From a checkpoint of a small self-supervised image encoder.
Data: trained on photos of plants, animals and fungi (iNaturalist), 11.9 epochs.
Rows from block 2 of a small self-supervised image encoder, named by matrix and row number. Rows with one number within an expert belong to one neuron, the router's apart. Each number is 128 + 24 x the weight over its row's rms, rounded and kept within 0 to 255. All counts start at 0. Numbers have three digits each.
Before each expert's rows are labels from the 100 images, of 14976, where the router gives the expert most weight on average: "top examples" is what is common among them; "patch colour" is the nearest of a few named colours to the mean colour under the peak. Only what is clearly more common there than usual is listed. The data: photos of plants, animals and fungi (iNaturalist).
# router: router (model.blocks.2.mlp.router.weight, 16x384, trained with AdamW), inputs 96-191
# up: expert up (model.blocks.2.mlp.up, 16x384x384), inputs 96-191
# down: expert down (model.blocks.2.mlp.down, 16x384x384, transposed), outputs 96-191

# expert 10
top examples: phylum Arthropoda; class Insecta; order Lepidoptera
patch colour: pink; white
router.10:118151144146124146104146123095129109172148108120076161138186122152131115127086102134139160086139091201105101174151096163146160106114127154167147099133136132117136114124131122078142135121169125149110188164114141137096098093114114126116135135133141165142142134144126116121089161134129098073
up.0:188065149100113160098156109124127115127151129159090132102139116162109115067126101140160123117107133142162154133141141107111133148114147131095161126077107112148142109037119132144141140148125109138137109152142139157161116160085117111122135144142130136107103082130133146137098131147103126114
down.0:089152136145106123167109120170148125109137118164140144130115109105090083139154174154064137155157150128157129130102150106092102153111132149155104075150135125151173141138144123134138163099101116156125181131134117148189095125127142121130153133171128113090163129152112163142137151096180127116
up.1:123112099131130147105093140138127117136163140113083068122092123137108098144101083069160135138099153091107125097133148139110156114141102099129148128131105106153093133143140171128122107126136163103127092157127095116151157097132083155127145106116131135126114093106127126114083144146155133147
down.1:133111138122122118122153159090149118110124122105183090085138144108108069139173096107115059096116099102119191162120130132138157161139156118135118088143109148086100108147140133128183125107150130142118111148141124152157127166107118138139124108123123132155097121152108148139097132156134079153
up.2:147127143122122144142158108137160120134134095147129097093140138101146116152133131155097094109070130138130101139105122113101135133143110142148100090147101165163081146074180096084144137135149113086100118141137116130102101129150130103153091155143146159131101143162126150113162140097120165151
down.2:139112102162125060110124142136085114120109097114145097117134070124124118143144112111144113148129085117139157138152123116145091094137132109124187169122131155124083134113079091156111142150082140109135143106108123134144115101135150120097118111091157173111126126149126107118127124155100122139
up.3:112141123179094139164124130159096096099108136116133137108119090136093075099138118142138130125142150122099174159090072102165160110124121097132129160151118108110138131082144160144117136143114190169127111107150150166141130119168113125159093153168147144181094114124161103143119121146137144144
down.3:146078098089109113141117126113158081140125133164105147122123111096155128129110148124116158112121137143135104115145108114136118125113095169154161124095113051099133119116132100109134093109115144138116139131124123153126147156095093093144115153134139138118117158108135108151149116158080143088
up.4:116170127131096063149128138122137123097128159125079085129091145114118127082091082086160118106102135127133109124144148161140098132141132146121094144149131123134115108093145113121163113092148069127132141120154129154081190157128160151115120124163140124152091123136111152098079130062111155131
down.4:143098143122107127096095140103154170119132112127124135158137152127120125125189147129091135136140120107110138113149123141148155116128093175105183084120156090140157139136107123112121157126133176130128118095099098118109114114135147138089112115081138183117125105144144118141118130158141151188
up.5:111119159130182156140111112133129108104123129170123155135085111131138130133095072152164125142146084103114134103131146137122143206150092128128132141121144149148135112123145150134110117106149181128144148071139124162123183104122132135145132115136122125114092148138117146148129140123154169113
down.5:152126114114126126129129131126098111115162114154072165178130123100115140122140114132118145175123153117116105155118153118097144121126140137151134133076119141114125102156172163142171141149139047149139111116123115126125186105109110048115168089140136137123161124150084141166091153157122130145
up.6:066126108120114103132117151133137142137137110118130155132174165124140120113134142109117131196148156099166089112137161102133089161112131104107165123148165114091112103141110168152100118175121101142131149146100107133144154146137112102132131085149128145142141155141130122079122129132124117151
down.6:132114127136090159176147171097164100132111099106131146162134154153118138109131172114083130095111115091127096128168152122134075182135107098148142122152141138111142159115127122143131124077152138153118137130135157135145102165145140159112158129142116093119104102117148097143097152113122135095
up.7:097124092146119107107116132124121112165163136147104118139116166147137122136142125150119097164184110112142129165156089065117125091114119098125138147116118089163125156143136107120115126135134129176152155102125118092100101088159165155129089158122126122122080129106141131152112142077147128110
down.7:128085096129146152135109143168133175102104132117154110133123096138099123112154108148140153082163172158171152143126152159150142126094111184141107113136113101090129150133110129151118111121136140087115111118140120139107119120100118114145107092106084110126101164097108165131139109123118134136
up.8:138188141174108131137135148138119152096139156139143148135141158085130116074144124081204151103156130154117134150115112093127147144152109106139133188115069141111085125108146101146150101087124124138121124166153115155123180125127103131144130162091123159129101152146183123131124107180081121133
down.8:140113097124138121176121096136090093124133154108149076158119150131106138125089126188099144149154132067145147138148128115083164154132111128170146131148096128093114114127127110134103135140105167126187151105108104121085080122136064096109158130097156109121127150094111151139132126129139097142
up.9:167142173150128080129130102117155170189147124101148152132149137151163108074160148134140148121094156112151147112123096158129099168125101134202174142102117107118123140152163127124151177136130160115147144144151125118141131115138133088142149135154125170144130124144116179099084161151090163139
down.9:145150133118162120124111110118143114062104112159147111150085149120117112143175151182149109135114157103149129170123146178151121127146177122148114091133163140152071129141118101133105118147127146132118135101122151107187096106144131114093112128136178113123143140154146063135160132097127138095
up.10:133156152097105148133156137103115129110178130161149114126114131132103129101178169133141147110113108089147162140154122113085117102106187083119135083148137136116178156128102119121142069126097097121112112144126150137146114064138103078139160130167144166138158099143109119136156115097128130141
down.10:075143130124130116163092106106116131166060095133094157144137145167107124137112106136117136125166127171116102157145150115153136161126102119141141108100107128163100141116103138170164128123118138103139173161138138125075132132118130135157124120139154090088141117123120143113115153108090109117
up.11:081133143095130118149170106116149109172172113139119137096130122081107083114122127149112149147079119101121110135134130154115111123097078151082161156158122131123094134122197146153146136093119126123176074100133095076136111111108143101083125150108122139141078110118094089081135169118111128129
down.11:115165129167118119147107135118097132110098153118148113142127142117162145183136119130135101138143080085125145122159142157129127116119141145138062130126110137120138109132107118129121090140129149098145149155117120124104153125160134172164139141089104097087137119139129092136117119138170183095
up.12:184094135140077169169122129144150114112141128134138142128158090171132104130118125151138167142162150143149110124099089134134127126106131128129144121126128109142119135150149129128116133160144139145119146102120130169082135146171124121117152146098112107092137123108108113121105152077156138133
down.12:118144171109140115130126126133132120087113131150138154137095129129134154112186119136117124113148071157132118125123139172106096106152092167128136126179100128097139131160128127112127090195115097128150139128152160093119175114140115163110111136167083135159134141212137109109121183122125142148
up.13:135107136121105092142129129107178145143156109100182104125106092139161131148150124093142119136160110110118186114112153112097113121139098121126143157106093121119139105136110144123133129102103138089097102141115138147117157106166111125161112129137113121150125116119137160120110117113092111130
down.13:130093117146151125141128123139115099157195149132094141140100133136150130142137112164138131118135150133112098098111114170157086119135087117138135161140137135089093110146126154170106148135208116153176135113136152179144135147122090154105132143154141123128159118101120102164115119133153137166
up.14:156149076095121128132140127146144116065147113098163150101143127161145132121121136100146120124134155136133071108101109151101150134077137138129110105118139133083107099117107133107147178115130120140131124123155175088138109111107111134140107130104147134136156113145095112115094155132106118145
down.14:121130142142155117138137101160144088136118142144116146160124148094127109148159149158102164182160095152132147120158141071110098106140162117110103128131120128139143122085097110128121129122088125163103076094097147142116169108102098069134112072082117127128121092108151137100140114119153114105
up.15:098088168105143171124138200118145118154125126128184142128119136134117091124119140107126135162172117107179152081156137150096108139137134092101137090104121114125119117082120124140111126112122102137136143133170154125126161113108117111136131115134152136132052146111196142117175116133131099109
down.15:109112169148098080150110141132136133088150126147104154143122106103157104142096109163156081131139109152106155115120115102112138103138146135123105208120146169093141088135148124148158122131102186104108123135116161154141173146149161152134162112135134131155140122134075110133101136112084130122

# expert 0
top examples: phylum Arthropoda; class Insecta; order Lepidoptera
patch colour: black
router.0:138131113195157172134128124120082097132176097100116125142127144146105147123133120133147120103172069125143077125144146104134137124110147148137103098129144128137149163137131103128107190103145092134101123110133145157200134123142137138139125122125124120129165128100111129124105104115164101131
up.0:127120143166146100147153098139169127122131127066139126136113109147103153117109107142137134101137126168144133089152104167143156113146082109143048135149136166111140120093142113126155123091106124101159150095178163156108104138120120122106147139101139120111143130112146157141161118143114110127
down.0:131126130094154146154159144108101120136158125140129129112117107140137114131129150214127098152132158090156111122124141121124114140113111130135115136083128154139098128161077158134115103168143124128112114128094101148129159084122101119148114158095111150119109124141120076107087169082118109076
up.1:109118132141117115173107158133105111147146122155153116106106152090147080169146130126146124127110128147166130127186088161169135155099129146129135102175132097096096119092138112114155099159155103169089181069129083098103099114117145139103122122136136135138108104110101147125138137109120126093
down.1:130099107139138143148135112129089135142100107105120114157140133126154105126126124095138133129144118140160116100102137137068126094105133100082156132139113132120116157101125153142126100081101118129142168114148101126111100083150134137084171107089122114121126127131138130147109124120127150108
up.2:102078117098132147118159125122129141122080114089116117151121169104161124120137128135130138126127148087155134128132131085106125163122135143144119112085163079143133142140152126133134115105147150148130147094117149116147140112125127195131137105151134164152089137133120149090113134172140122095
down.2:159111182142128100158113105149137143151063170188105136095118110137143185123144113125101119170119122112150141080116129137112124144139133163114105120167111118122128142110141186180142123144155120126173145145162148192166141135151142102120131136147124117050113121150122173117135159129129103119
up.3:139104100131117118094195130156152134175157132145116102085130139066124169128134132124150113120130120141132150110088127105179158133152118132095132154136139127111115104136147116111154152088121133133123124131139118134145142139098105154126115135111139094133147096115098179138114094131104102140
down.3:068138152110156108116113141142109084126091138114101118178148138131112125095109117146155141136116146114116110138062149142047116083105147127132145096127141115144117174134087112085159143149185118074112147114118138142091139110125126112143139122103143109147143163178114105156123122137146120118
up.4:131133145140093102128091122146113140114108107094107137139151131138115111121105162174148122098138124081126120092130149142087114176122135106129172167105167119136128134175101135124125102122145140151077161097143087105109148123155162137138136144103091149137164138140115119131142096098156119160
down.4:110093114106117099128141130154115119128085132130122142111130133165164152099108102104110144104130189118095125122117093158111138105158156141144103142152130153128150161108104108104118141146115135133132088133180121090142160176118123150132134131115148125080098130105129161134136136168139095128
up.5:097138145121126142121111136159091122136126102142141181110146109136177146171078138134142124107147133083183103143149146075163139126126159115111103122094096161093114149121117125146110116096073111132134131141142109139113131114123112136115117092089114138114097112184119153117161132134135109079
down.5:137163144134124111164126133116152140079146130076108135131124095104138126055165120173085123092163114126143167160187147136098081089120096125139088123159133131103139128182146123188134116135142164113137080098110117107127128161143108154111140148137114129154157140090122110126102034128157160131
up.6:145138115105145113106133117116127127109139118110119153148156094143153095153145078128114106133106133110148092107144115127106093105157139128119144145092159103129119113138108146143118100141096146143116102101117136119135143147157149131150116141102154150196140103148108154126117146168115178092
down.6:130138131142162123129113065130152096098079126115131184095159132073129182105100119158164147166130112109116123128139141115149135129137147115105127101153098106179125137091119141204147170139171129131124146086125122127120143171130155122133120152108126112086154143099134137106141116129146146134
up.7:138121117127101095181120136131140130142108145128105182089174107160124112137109157158109104112110147145141183141112136092124142148157116172157156041121136096152163093088131117156113105120131144146183144118181136115119160142117118099119117094108132076194114085117139096122131125111166123120
down.7:122135130123132167100111142110175180085124116154167114155173154101103133106106160121071081103143101156092115082111086143112124065141131127120130143146175104097155123141134138185115103164115113100154130145134122085103143158127103128125132131160111134095157203131133110172157102143099149123
up.8:085130108100129117087161091140125103139101065121142104082095140103115134122080113150148096124128143138130129110092098183146145185127131161118079132114141145113150119114160100098134124143066093129114115119139100160118123186176103110123131129157154140155144153093165124128140136149158087116
down.8:148115136132156123111165124151142129115138146142114134170133135159124135134111107133139170147122094119147165114105132146118139108139162136115123092160135134163105161121136128169156088146114149134143133160138117131133077128109066143111151132101137134118077134153132190120133102126111158136
up.9:110107152151125108120135122182117136135153122160084136125139132108140164154132129158138091147141116111123098120101114156135125109150120135128095098181207139131134137121099095153082142115138148091079136127134133116167109165141110107122149143144147108116137092097136094097142139126107124092
down.9:153102134136117174133090131177150101130119087151128138090165155143103090123083108184116139167113124117110134138135105059170122115127109099158155099104132111110144107121164166131109188131120095123148112114116106131129140131152125113129143187105138138134112160137171146119164106128154108107
up.10:115140139121115099145136115162089144183143134131165121146117088096136156113130143126147178178098117166158155125148152162117091118140110181137168079105158112126140155110104143141113120117107152125153157151144116162116138128143150115124149109147101150124080168098178130080129117125153108114
down.10:135121127151161132132085095077172124116106120128142095100137117131141130119142167109131089111139092118140102165112098111096109151105148141136108113160163145122121145103124111112123143123118148072151145153145095101119085112116147117088076130121133138126128111162175139135128097167174113136
up.11:165097124102159135135094152076090148128140107142119093155143110084129159088130156092121192124150079147148151115137140103144146101135091138132155085100135127113098143140112150138138148126131190125135144110075156099123085110109106142164111128191109147125158151126073160124146133137114170104
down.11:080121127091130115137124159152125126140145127107122129119126146177142121121126150092116122128094144131125076113104151150114130095105106086136091125103108128141152106137148166103106132092124167097135138124175091126147112122118123137122114121118143112136077065097163103154132101056077104118
up.12:143137090182121130128118127160139133150130126082104150080161084123128150176129132105094129143082112087092089106092135138140148142126152123108168081145099155129137109137112118110114130098176139142115127126116128126104156132105092112182133127139100153093148144131151165089159140141158168138
down.12:155138123136145149178122124132067156117108130148142161128142180124180135118119127124160137134122090132140137112143112100174155154120119082152119175134175179136126108138178116111173132102066098183124120138154102176156133082150145151130135150133152130100106108129119111137108121134093151124
up.13:125116113147152121155167077120171151144159128150127185153146120123184131099162128119077119113135130148102101139157114143098141092098113128142102119104107147130126124195139145122097137143128155143089077088125119111131141126099124097169153117114131135153192150110114130116163130126173095141
down.13:113095136086099095135121145128138147142146179104121118155140119131132096161148106124081110133135096092113053142156086118137092132099120137114127063131089101113147143116112134110124105119127113144114131138134128098150101142128124170131142102146129066135116112110111098118111102168144119122
up.14:117111108146128137151161128105118092125113122161104109151144124154127126125131129156124139142160136082085142120145141122089146125091136110115146158173128148119146153111143116168140127126137147191143106116145134090106164144094073142124161138138183106115131101153156166136121117134104123133
down.14:149173100142147143137137121108149120117130132067147122127157177146103124147134136141152105134105136131155117131160117124211127149124111106188136139137089074125135139142143132111130101140122149139137121112166098109114132102184155133098123148138142136138173131139135123132164114144077181161
up.15:100063136094113158105149122116105161098124095110134171129111141122144084108167195119130127094108142134135123146119151134186116152086135111131088132165106127104145112126097138100082133108078088137151121079134128133111139108128172122095116138112139144151081159148137137123134121181084135122
down.15:146127095159163138149175102099173144138096134110146116168113156097168117135140135147101073154122168142138146139145130122108115138155122106136130165124087119098121148136088159125111115119112160135176156138142131114116142115127128140112118105116144142105116121135153159165100126107160112110

# expert 11
top examples: phylum Tracheophyta; kingdom Plantae
patch colour: brown; black
router.11:135115080173130179175116109141141117157214136092130117145094161137107137100148143102128054095162096115137127138131118105149122152105120127119123114157150117107161132131105175162116184104151095121120120138165115157169139143141131168107129151141130070080137161116115110103111087126147088121
up.0:127132144180128180191125117144155112082147092115087132142154153154159122100164145140135144122122157131090118146151105110085167166123136103059131108130181152082115095155134138088113116127117099134130102121128132085173114155156125154152118135089152141152142127099157092108120119169139113134
down.0:132087122123118146088115189177111111151108119126101139152170163115104126152118116116155156111117148152121149127084133143124106117173121172120068171131100127123154137129106114169139103148101113122143119166134127123120122137172113091163119123130145132115136135118092111147115111120154173079
up.1:114082145146102102144109136146109113119108115134135145156082138103141152137079099114139153142163103113144099126140130087125127083115121174084082138112099098104110105153093099188109155142090124102169113147128116161149103141136137115155106162166120111117086121119113100089115129106158158075
down.1:128129141082134145140125119136147123101180112132138147105123130154151103143113124181119144149098149116137156133123159138139143139132140111120094127102149159104151129102094149119125180103146080133098106108102088157115112124073068117146116137131149163154164124128111142143117137101133148135
up.2:144194136128177115157059114106152181102110137154125128141117070152161084175133129078105093103147148129133119144125151118069110146120107167156156170149175113077165177094125113115140161118133146139135152101107116133134162128144136104131104117133144091117125146153101111119102162080133175118
down.2:128108118149099130121157135091100098114102107161144106137163155166097159144144111140143172142111108178140123132117080152131110110085143108156084114127129153169120172114073126123117132125115089127145104097123155117151108091137136150156134132132106081134090125098152170129107115139102149117
up.3:118162132122107115155125115179081122141140142103159087138152153132145116132152081126092200143127157081128185125183144178144146155094128128108136086151154083128130116099128111102100138144143115140122164109122130110133154112107162127138127117109102147066098156146131117131171092135133088103
down.3:132114126141147130056137175114128108131099102166115098111117159098159104110150105147095091138148125108115100119140138103160149094115136144159114113154129158147160133109124130151115152077074159128151120168108123134116118154151159130166125111162123125134106082126094122129135145161101138132
up.4:100116109136112122116120107105162103119125156066116107114109109152113150133122139111109139093154145148117095130149140122126153098166119139148170144102133125114156131135131131134123148131095126101123133122124114113109129117163156128134181175138134149103092129112155087117128099113108143132
down.4:167105150160108129114124082161106116143063137128142076169119104127147083140122088120159145123116089141126162133175090069144135127113143124098104152137133129133106161159139117090155122119152153143113160140168140119130122110122119073145087132104133169185123105134113143144106148146091127105
up.5:142107112123146128126110105135150138081130149131138135141150127128109160149141117145123098123100175147167132128190139109107138092140169128118139143098107113141121170091119134098125106141112089147141115108103139148143127129140148149165129118116139112148118086136104158122148106152161153151
down.5:115134142125124136129184152076106139102131128163139091152176149109145104086084138117165137105094148150108137096134161127154151126107136147077127113135136150097173132111124109131119102139103101127139097143176121119109119145096126124150128150077160198079114163180095125143103108147118068131
up.6:118104102148113117135102129106144143111155157111088095145074136127115141157122127123154135136142136117091148117170134150192087116118118097102081108149112128094149088114065126118146120142115162124115124132134071109114119135137146130110108169132128144170157115107141160152092161124130129132
down.6:121168108108143135161173125105157153119167108130119125157150105132136117118134077136095156141110103158115133134088128150087156132130132159146146144142158147095167129148111152134102127116135151095133163168138157119117130134157071138147124102078109125121069103141124083169138129087097164096
up.7:159122076129113154104127128151111133119119136156120166139143137116145120142138109158116081138116102129177122155106119144110126141095140148147111089144118110108114139171109111153154123143114147151136128108183164136089170118154121174114134129121113132126151109125137148085112127129112141120
down.7:151100162148148086111149141094170091115165160109096146120101124147138108106114172179165145114094176173129147131159142104124115152086105140130141192130132140093108135125119139154140133101143116151160095139139109142158125121127127114117099146155122138117142171111128130146146115097124132110
up.8:130107103160102162156125131155121151137093073177128148120142111100151105197144124128103137144102133138130123127163128145157155170136106147121125107124152101127157134124105107108138106141122118152111120111108116121139147129190145118125128104120133115149054126103115097135142109150124132149
down.8:145126136105094083157106150128158139126115121139143123127113145124122105138142153135132118112172113130128058112128089123138100139130116131151100105113148166182106127128133146089158083101179117096140169132104122134098110130109143115128135106125137130105146126140131116146189151085126116166
up.9:148146132138124121123142189161091100094148137105105120150163088098119136151114163108169111147141162103119146115164132161148129191139150138158093115149160115139181148090164131124150132125131151094137135126107108109121121152098109127126163116121160126117149189088135170151137144145150104103
down.9:088114114098126184143147178157116122110134102139123099107124110149114131168126146114091100112113183131143130153127127116101125132105119090101111140119138148136087105137105146115130138113170100170137117120150140120159116133119116109076126178125180095146159094155130124136074123106110149108
up.10:128171112124135111122133161123100118131130112116165142077093129124140140161125100135113091127122170070109117125165197120103113159120131169086179134114124134128069103127158120160138135129149136141150120160174166123103141157167156136138138108166146127120143099089197125086148158114126146123
down.10:161138127155140196111142096135116120131098101104122090131175104093162154125157125114125117171147090107143149187085159133161140113118087143125126119138138060145113159100126144147095155143127132119123105127100116162135128169092111098188145121120125094160131168124118144111128153145127111085
up.11:153137119142140137120082092102153156144156101112125134158069191092095121123125100119107153128111100110141129114102093143114129113112136114150137102126150110131120114116158150118112143117158101107134123147154145121166144087129136140106145115105160158107172122119133124136139156129116118135
down.11:121124136110132149125111118124098103110086134122171157118125106137126130155097100103116122104144135209118139132142116097110114118123156105178090120124094146135121132100150114165127119128105139095118121147115140154118105123099149096114132161129134135174107153124140125164148149140132107111
up.12:140093129127112114156102147146165116101094110132164153161148132153155073127128105125127144138103128129109118117110131128113133119094151128126120109112102137143139135141141118105149115128116103128142141098170131134114113132098138109146111146143120128165085158124149152127165155103119152089
down.12:148120164132128134107143103144142195116126148171152121127106095138141098115098124112134146174160157140164099141125091076113105155127103146112117129153160106139130124150116136121113129134097158098147148118114091104172130149072111164133101117133126101104151128156126118134137085130110195113
up.13:090130138189148142109119099140132178145135127086145101107133108151149150128165122112157148117131139131149138144126141090131113114063133092108106090138117131117107134144120151098115152116136093117119134095110105131121127140126120127105125133133109144130092091164122107100117177141075135174
down.13:142114156117106113124117160146120141166134140144086136153133141110109122103156159181131118122135129121137087163199159134176156138115129135116134103145155156083092161149092139107133123140136121146168119163123074132076133117120108125160087145127182146101119130157114166121093123149198150121
up.14:101117111125142074145162145133132148109145141091127112138147165146142140126141085105112106135154148143152113134095132130159105175157113102170102101143159126116126151109138127148165126110124131114120108106151154115092143087181148149100101097183077131119147113137114153111120090136073131135
down.14:153140145149129174127112157097146189157107098137131145132139130155106160122123138134145123157119146163105174114126109117090125109090154135153098149119089184166116118161138131140139108143116115119132072107098101106095118128108102092105108139157160114116164157129098131113126108132121147132
up.15:138133160108129085136153103157124122149122124137178123136148098129128143156089149141091131083120118146131134158084129125110144121133170128140143146141115097131123190138143143097131140099152136141126148105101115111159103140111159165061153102100157099082083112149167175101137158146127171117
down.15:125136107137099098103103135094157101124120112178159118106114129159147106101146116176123093132141119137162139144156097167155090177150097143137137128098119142117100104136128090114146149144158149138132119142119122152127096146161104133100128119134185116127191111161135162147079132126129154088

# expert 12
top examples: phylum Chordata; class Aves; order Anseriformes; family: Anatidae
patch colour: grey
router.12:141161122099145135129129125137111089164142166097153149145159095116110106114117150157144148086078144132074114146143109146123107146099120161159159126139123132108102118111122127139127133153161100121131173104134120142150109152105128096106096162120140116103138179143133108154087116122123136148
up.0:152136102110139049164156144139163122099191126140110164106159124097157112153136120098119088107136092127107123073121133155133108154116116143107186143149120126076145141134104100182136126117117103154141123169113142132208180165111118136130110118188146122156150144123136143110142149149104122117
down.0:063128125097140167092138122165130108095153127141094106116147092165078123124128183131052175144115111147144121112159130131131141163127142100113123112115113149164118132151113151159099152142135104136113165107126079101108094107129112110084121094166107131111129160085145151145156143120123122149
up.1:148116092082132124075093120186148103090158112150127156149117160147148114166124125073126145170117128159113124118130118135136085116160115119166094152125120129121144086068154153120127152101136122136133154105112068137111156093159163129117064164115125105117143095104127099117155160138185087153
down.1:153137078144114112123160144097107133129140099145122110149137113092094152133164125112154127149116160090105108166111128118101133124121156121104129155099108098128153091159104118116163129121106116120144146181096121110111141132122177134115126102109097124085125148134173150097145094132185149119
up.2:094104124133128155125097112159170141087193150088171151117126198130145149162108136123122121145159142123151122102155153111083090093125137153132153144084178158110134108126135115134152139113113158134088121126108137121168104126100133153137165120117104116097172147139183138161093127136146132164
down.2:128134124162155113103118142111069112104124134110125135119117148138122135111138140171145141174120121129114114125110130163099164149115135147137091173108134138133129132133151095137092179148158100150165122145124126156095104158102118100136123106083113149142161120115159098126162123096126151092
up.3:103124099166109142104107111124103140110140143117105131134098130141143127100105080123108141152111145125136133122167109082134126180182152127130158116112149123107120145149097122119142119167128136099146156141117133175138138134104134134169106111107171136152118132156165144147131149172119131105
down.3:124170098125138132103130123130126163143114100103158138083134159140161169130111085167146160160101109135145102112096109161101148094119092076168110135169126138139125133094169170099121151140129173105124116135125084087131139109138092137162126127133140112095132157117093140110109114134135102097
up.4:112134157104117085166173117173145112124153137125106096111056100130109138167113101112110096130186123141140106088126121124159093117094117103117143107099162166136128135098191153117119113137140191120125131161118188178136188098135138132150132124135132217097132151119144128138138136138187137174
down.4:119105138146111143087123114137160152110118112146118146118053146146136113110127126171114100093147136161143143107118134140108167147148109126097120141132116119163105145105088168085104173117108072134092079095143126117117124154090119151132120096141151162105152112100121134136140112128138143139
up.5:152123124162163143129148141142119177137123112117132149091139103120146117078133131132142150151124148122157186114126153165131129077168125149136121150102159102099121104093112124123134142117155144107141135132130178106127140119107112088135147118122134149108132070153167122145107164164098145114
down.5:105173099125109100157116129167162093122166119136112105176124167153139106145136114174122137105085099112141131134143126148133161130084127138145093127155150134124130128106108111133103106069143157108136173148131086127169123149162149129094144120118082133149146105144110121159138105115171137141
up.6:088148124117117147093127111166115122097133162162160145116145111080145194151110126100155135167116150125169110122131125131115148138146117091104137174144146126123111099136109102129137155127133168106082099164089078093155184114133104157088126092129141118084114087108109148141113139129127114112
down.6:127140116132133107143184130132159182112162166139098089099155156115165092118091112153123163130117125095115151158084149106096167132106136128109127080091132156147156148074136126134139103074126093126143091108125159097157087136104114147101087134134162125161130126160158153125138138148136125141
up.7:131076111128147108122141165099127116136163123097140105131130126133126137119145176086152115099120129119127145128105133162135121135153153119137110132168080140183172111134099140148198143118119130125185114168148156104150107093098087129108155158138139153117130095083156150153151165134107160154
down.7:104147152088150137138084125124155139125159097109150148098152119113111153116153153084103161136108089095129125139096114097108145121130132105131122057138109150117106146140154124139152106132123056127085147137149080110147157141160103118112140088110129116086123162180094149100152147163112119125
up.8:137087124092142143113149120131122141139142131164092118093103137130151113178131097147172103134096136166154138117101213113111161142136135105150070101071122118126098168110132122127139118138149157099076155144123138146159108127138177081147123117132141123145119126159159136078141128087061061117
down.8:163158120134127156108133135088083114178130120163130139136168112137146139125103138129116105157127108120129137128139118147143126161097153085143150116159125157126147143143118167135114098120130148083107137114141160135106133140146149128088137169154138155170117098090149132179128114151161118121
up.9:178125118121143140101106075108137137149081173175139121121109110146097139104146097118124160132135138153131142134131084161175106159111117089130097162158135154142140135128112141138097145162086122157131089130128138132139117132091064156139114101115108099166094128132153134193138114125159145108
down.9:109197145111092105133144102138130117108120126100151176148113182113108091117155091142110093159149137101166083121097119151205103143105099142125113126146115143154148141157119130088124168131112148149117106109151152127108127107160092146098171138141130160136113140115114120111121082134124110141
up.10:117134126192119121128151143119123099164142120134106145115124131138184145174124098078093123135147112145115099158130101116094121104153142095123127103108132127100095133123123130110140144116137125126178173107087134118148152128149161134131129128135123114158175087124153092099136131087143102116
down.10:172156143102129147085114156126085123105168123128151128127092137084133125150119141189119151144137158137143101101142153159155115112117161134163119133140126147134148113164154124124117120168108125149129126123096105114123109149124132086144116113164150127133128117144115105110148134152084166139
up.11:129154088158154150130134089150126118147108118141139160109140119097153146118128130142144104141129129123163104150121093171149145113183104133116125138073129100127157143181170128105122135116168146132095109102109119102104156141087119108192170098144124129140125101089108104099129121126150188139
down.11:112136125116149089108135145143123116136132107097076148122132158136130161120114082100131148133119137145161102125146117120158142167096129065092097120174143155129134113172123153147125114155112146116114179120181111104114108114162099190167118106167122114095137169097122144153132146172136112122
up.12:089118171118128145131100125071106135106104134155110117113119125095147151155144111153125113140132079108109118104135135152134121070155114129113143103117134153113140105153144105147065117164070175146132166094154133118104147114132062115119125156112146129098137124166114115144105138173115138160
down.12:143145153110124112143115114132114143158092143129191123195147129129180124140141124126130126103138131108142143135103120094111158138083133151076172120083121123175109134108138134127141109108133147137116144093092167114115151088157138086114116127150132141144167095140140133113085128104102088124
up.13:105150111078148131108093136106143114108113091129154137156162138103159150117156142143132120109099122154151154131154142123149117138139140090100102072155146125108167090126170139114148076091127151158147111073080176127129141112089115113133153152108130122149137136134128087113138130086138119142
down.13:146091150134125111155066103132108163151135174144118135114134117072125118134108127133083132131127157098120131053113105133100125127126147156132100152125130119160140144123127131130136140161094143088086165115125153119120166128128129140130149101146107122101102138062161122130077107147149097097
up.14:115125116155138153123115094102164099121128130136130168135137127115133128107127108131111151136135110150123131118134064159150169133104125157090156124149101137136103120132124095165155124125187140120138143123135121129098109100139054129148135123103118158156142143099101102143098124117125107140
down.14:153148118130161147101099107145135118149109131139135090111150134139107083094084138132147138137094116123139142129094142132130133122121165155129087097083120119133090130136090144105162164155095127175109125114132150111131120129131099151136149101120131093126116105171087115165137141136093137129
up.15:098147158124104136122138118113113095104115189108189127133140133120148106111150134162140141136131144111150137074087129110131101158126105107114127114153120139124133126129120150152151118175161115114109126087070155146112134165143114120123185158083143154097118139129104131109154132131136138098
down.15:157134128146072155102154109146129133169135121155115150111105118130105148115128138165145108132152162095104147138105140123129140145118108154114147104100142153118111099165130118114115106126122117180133192123122103104121168094148096127149111125138154149116148149106148100131114139130091143105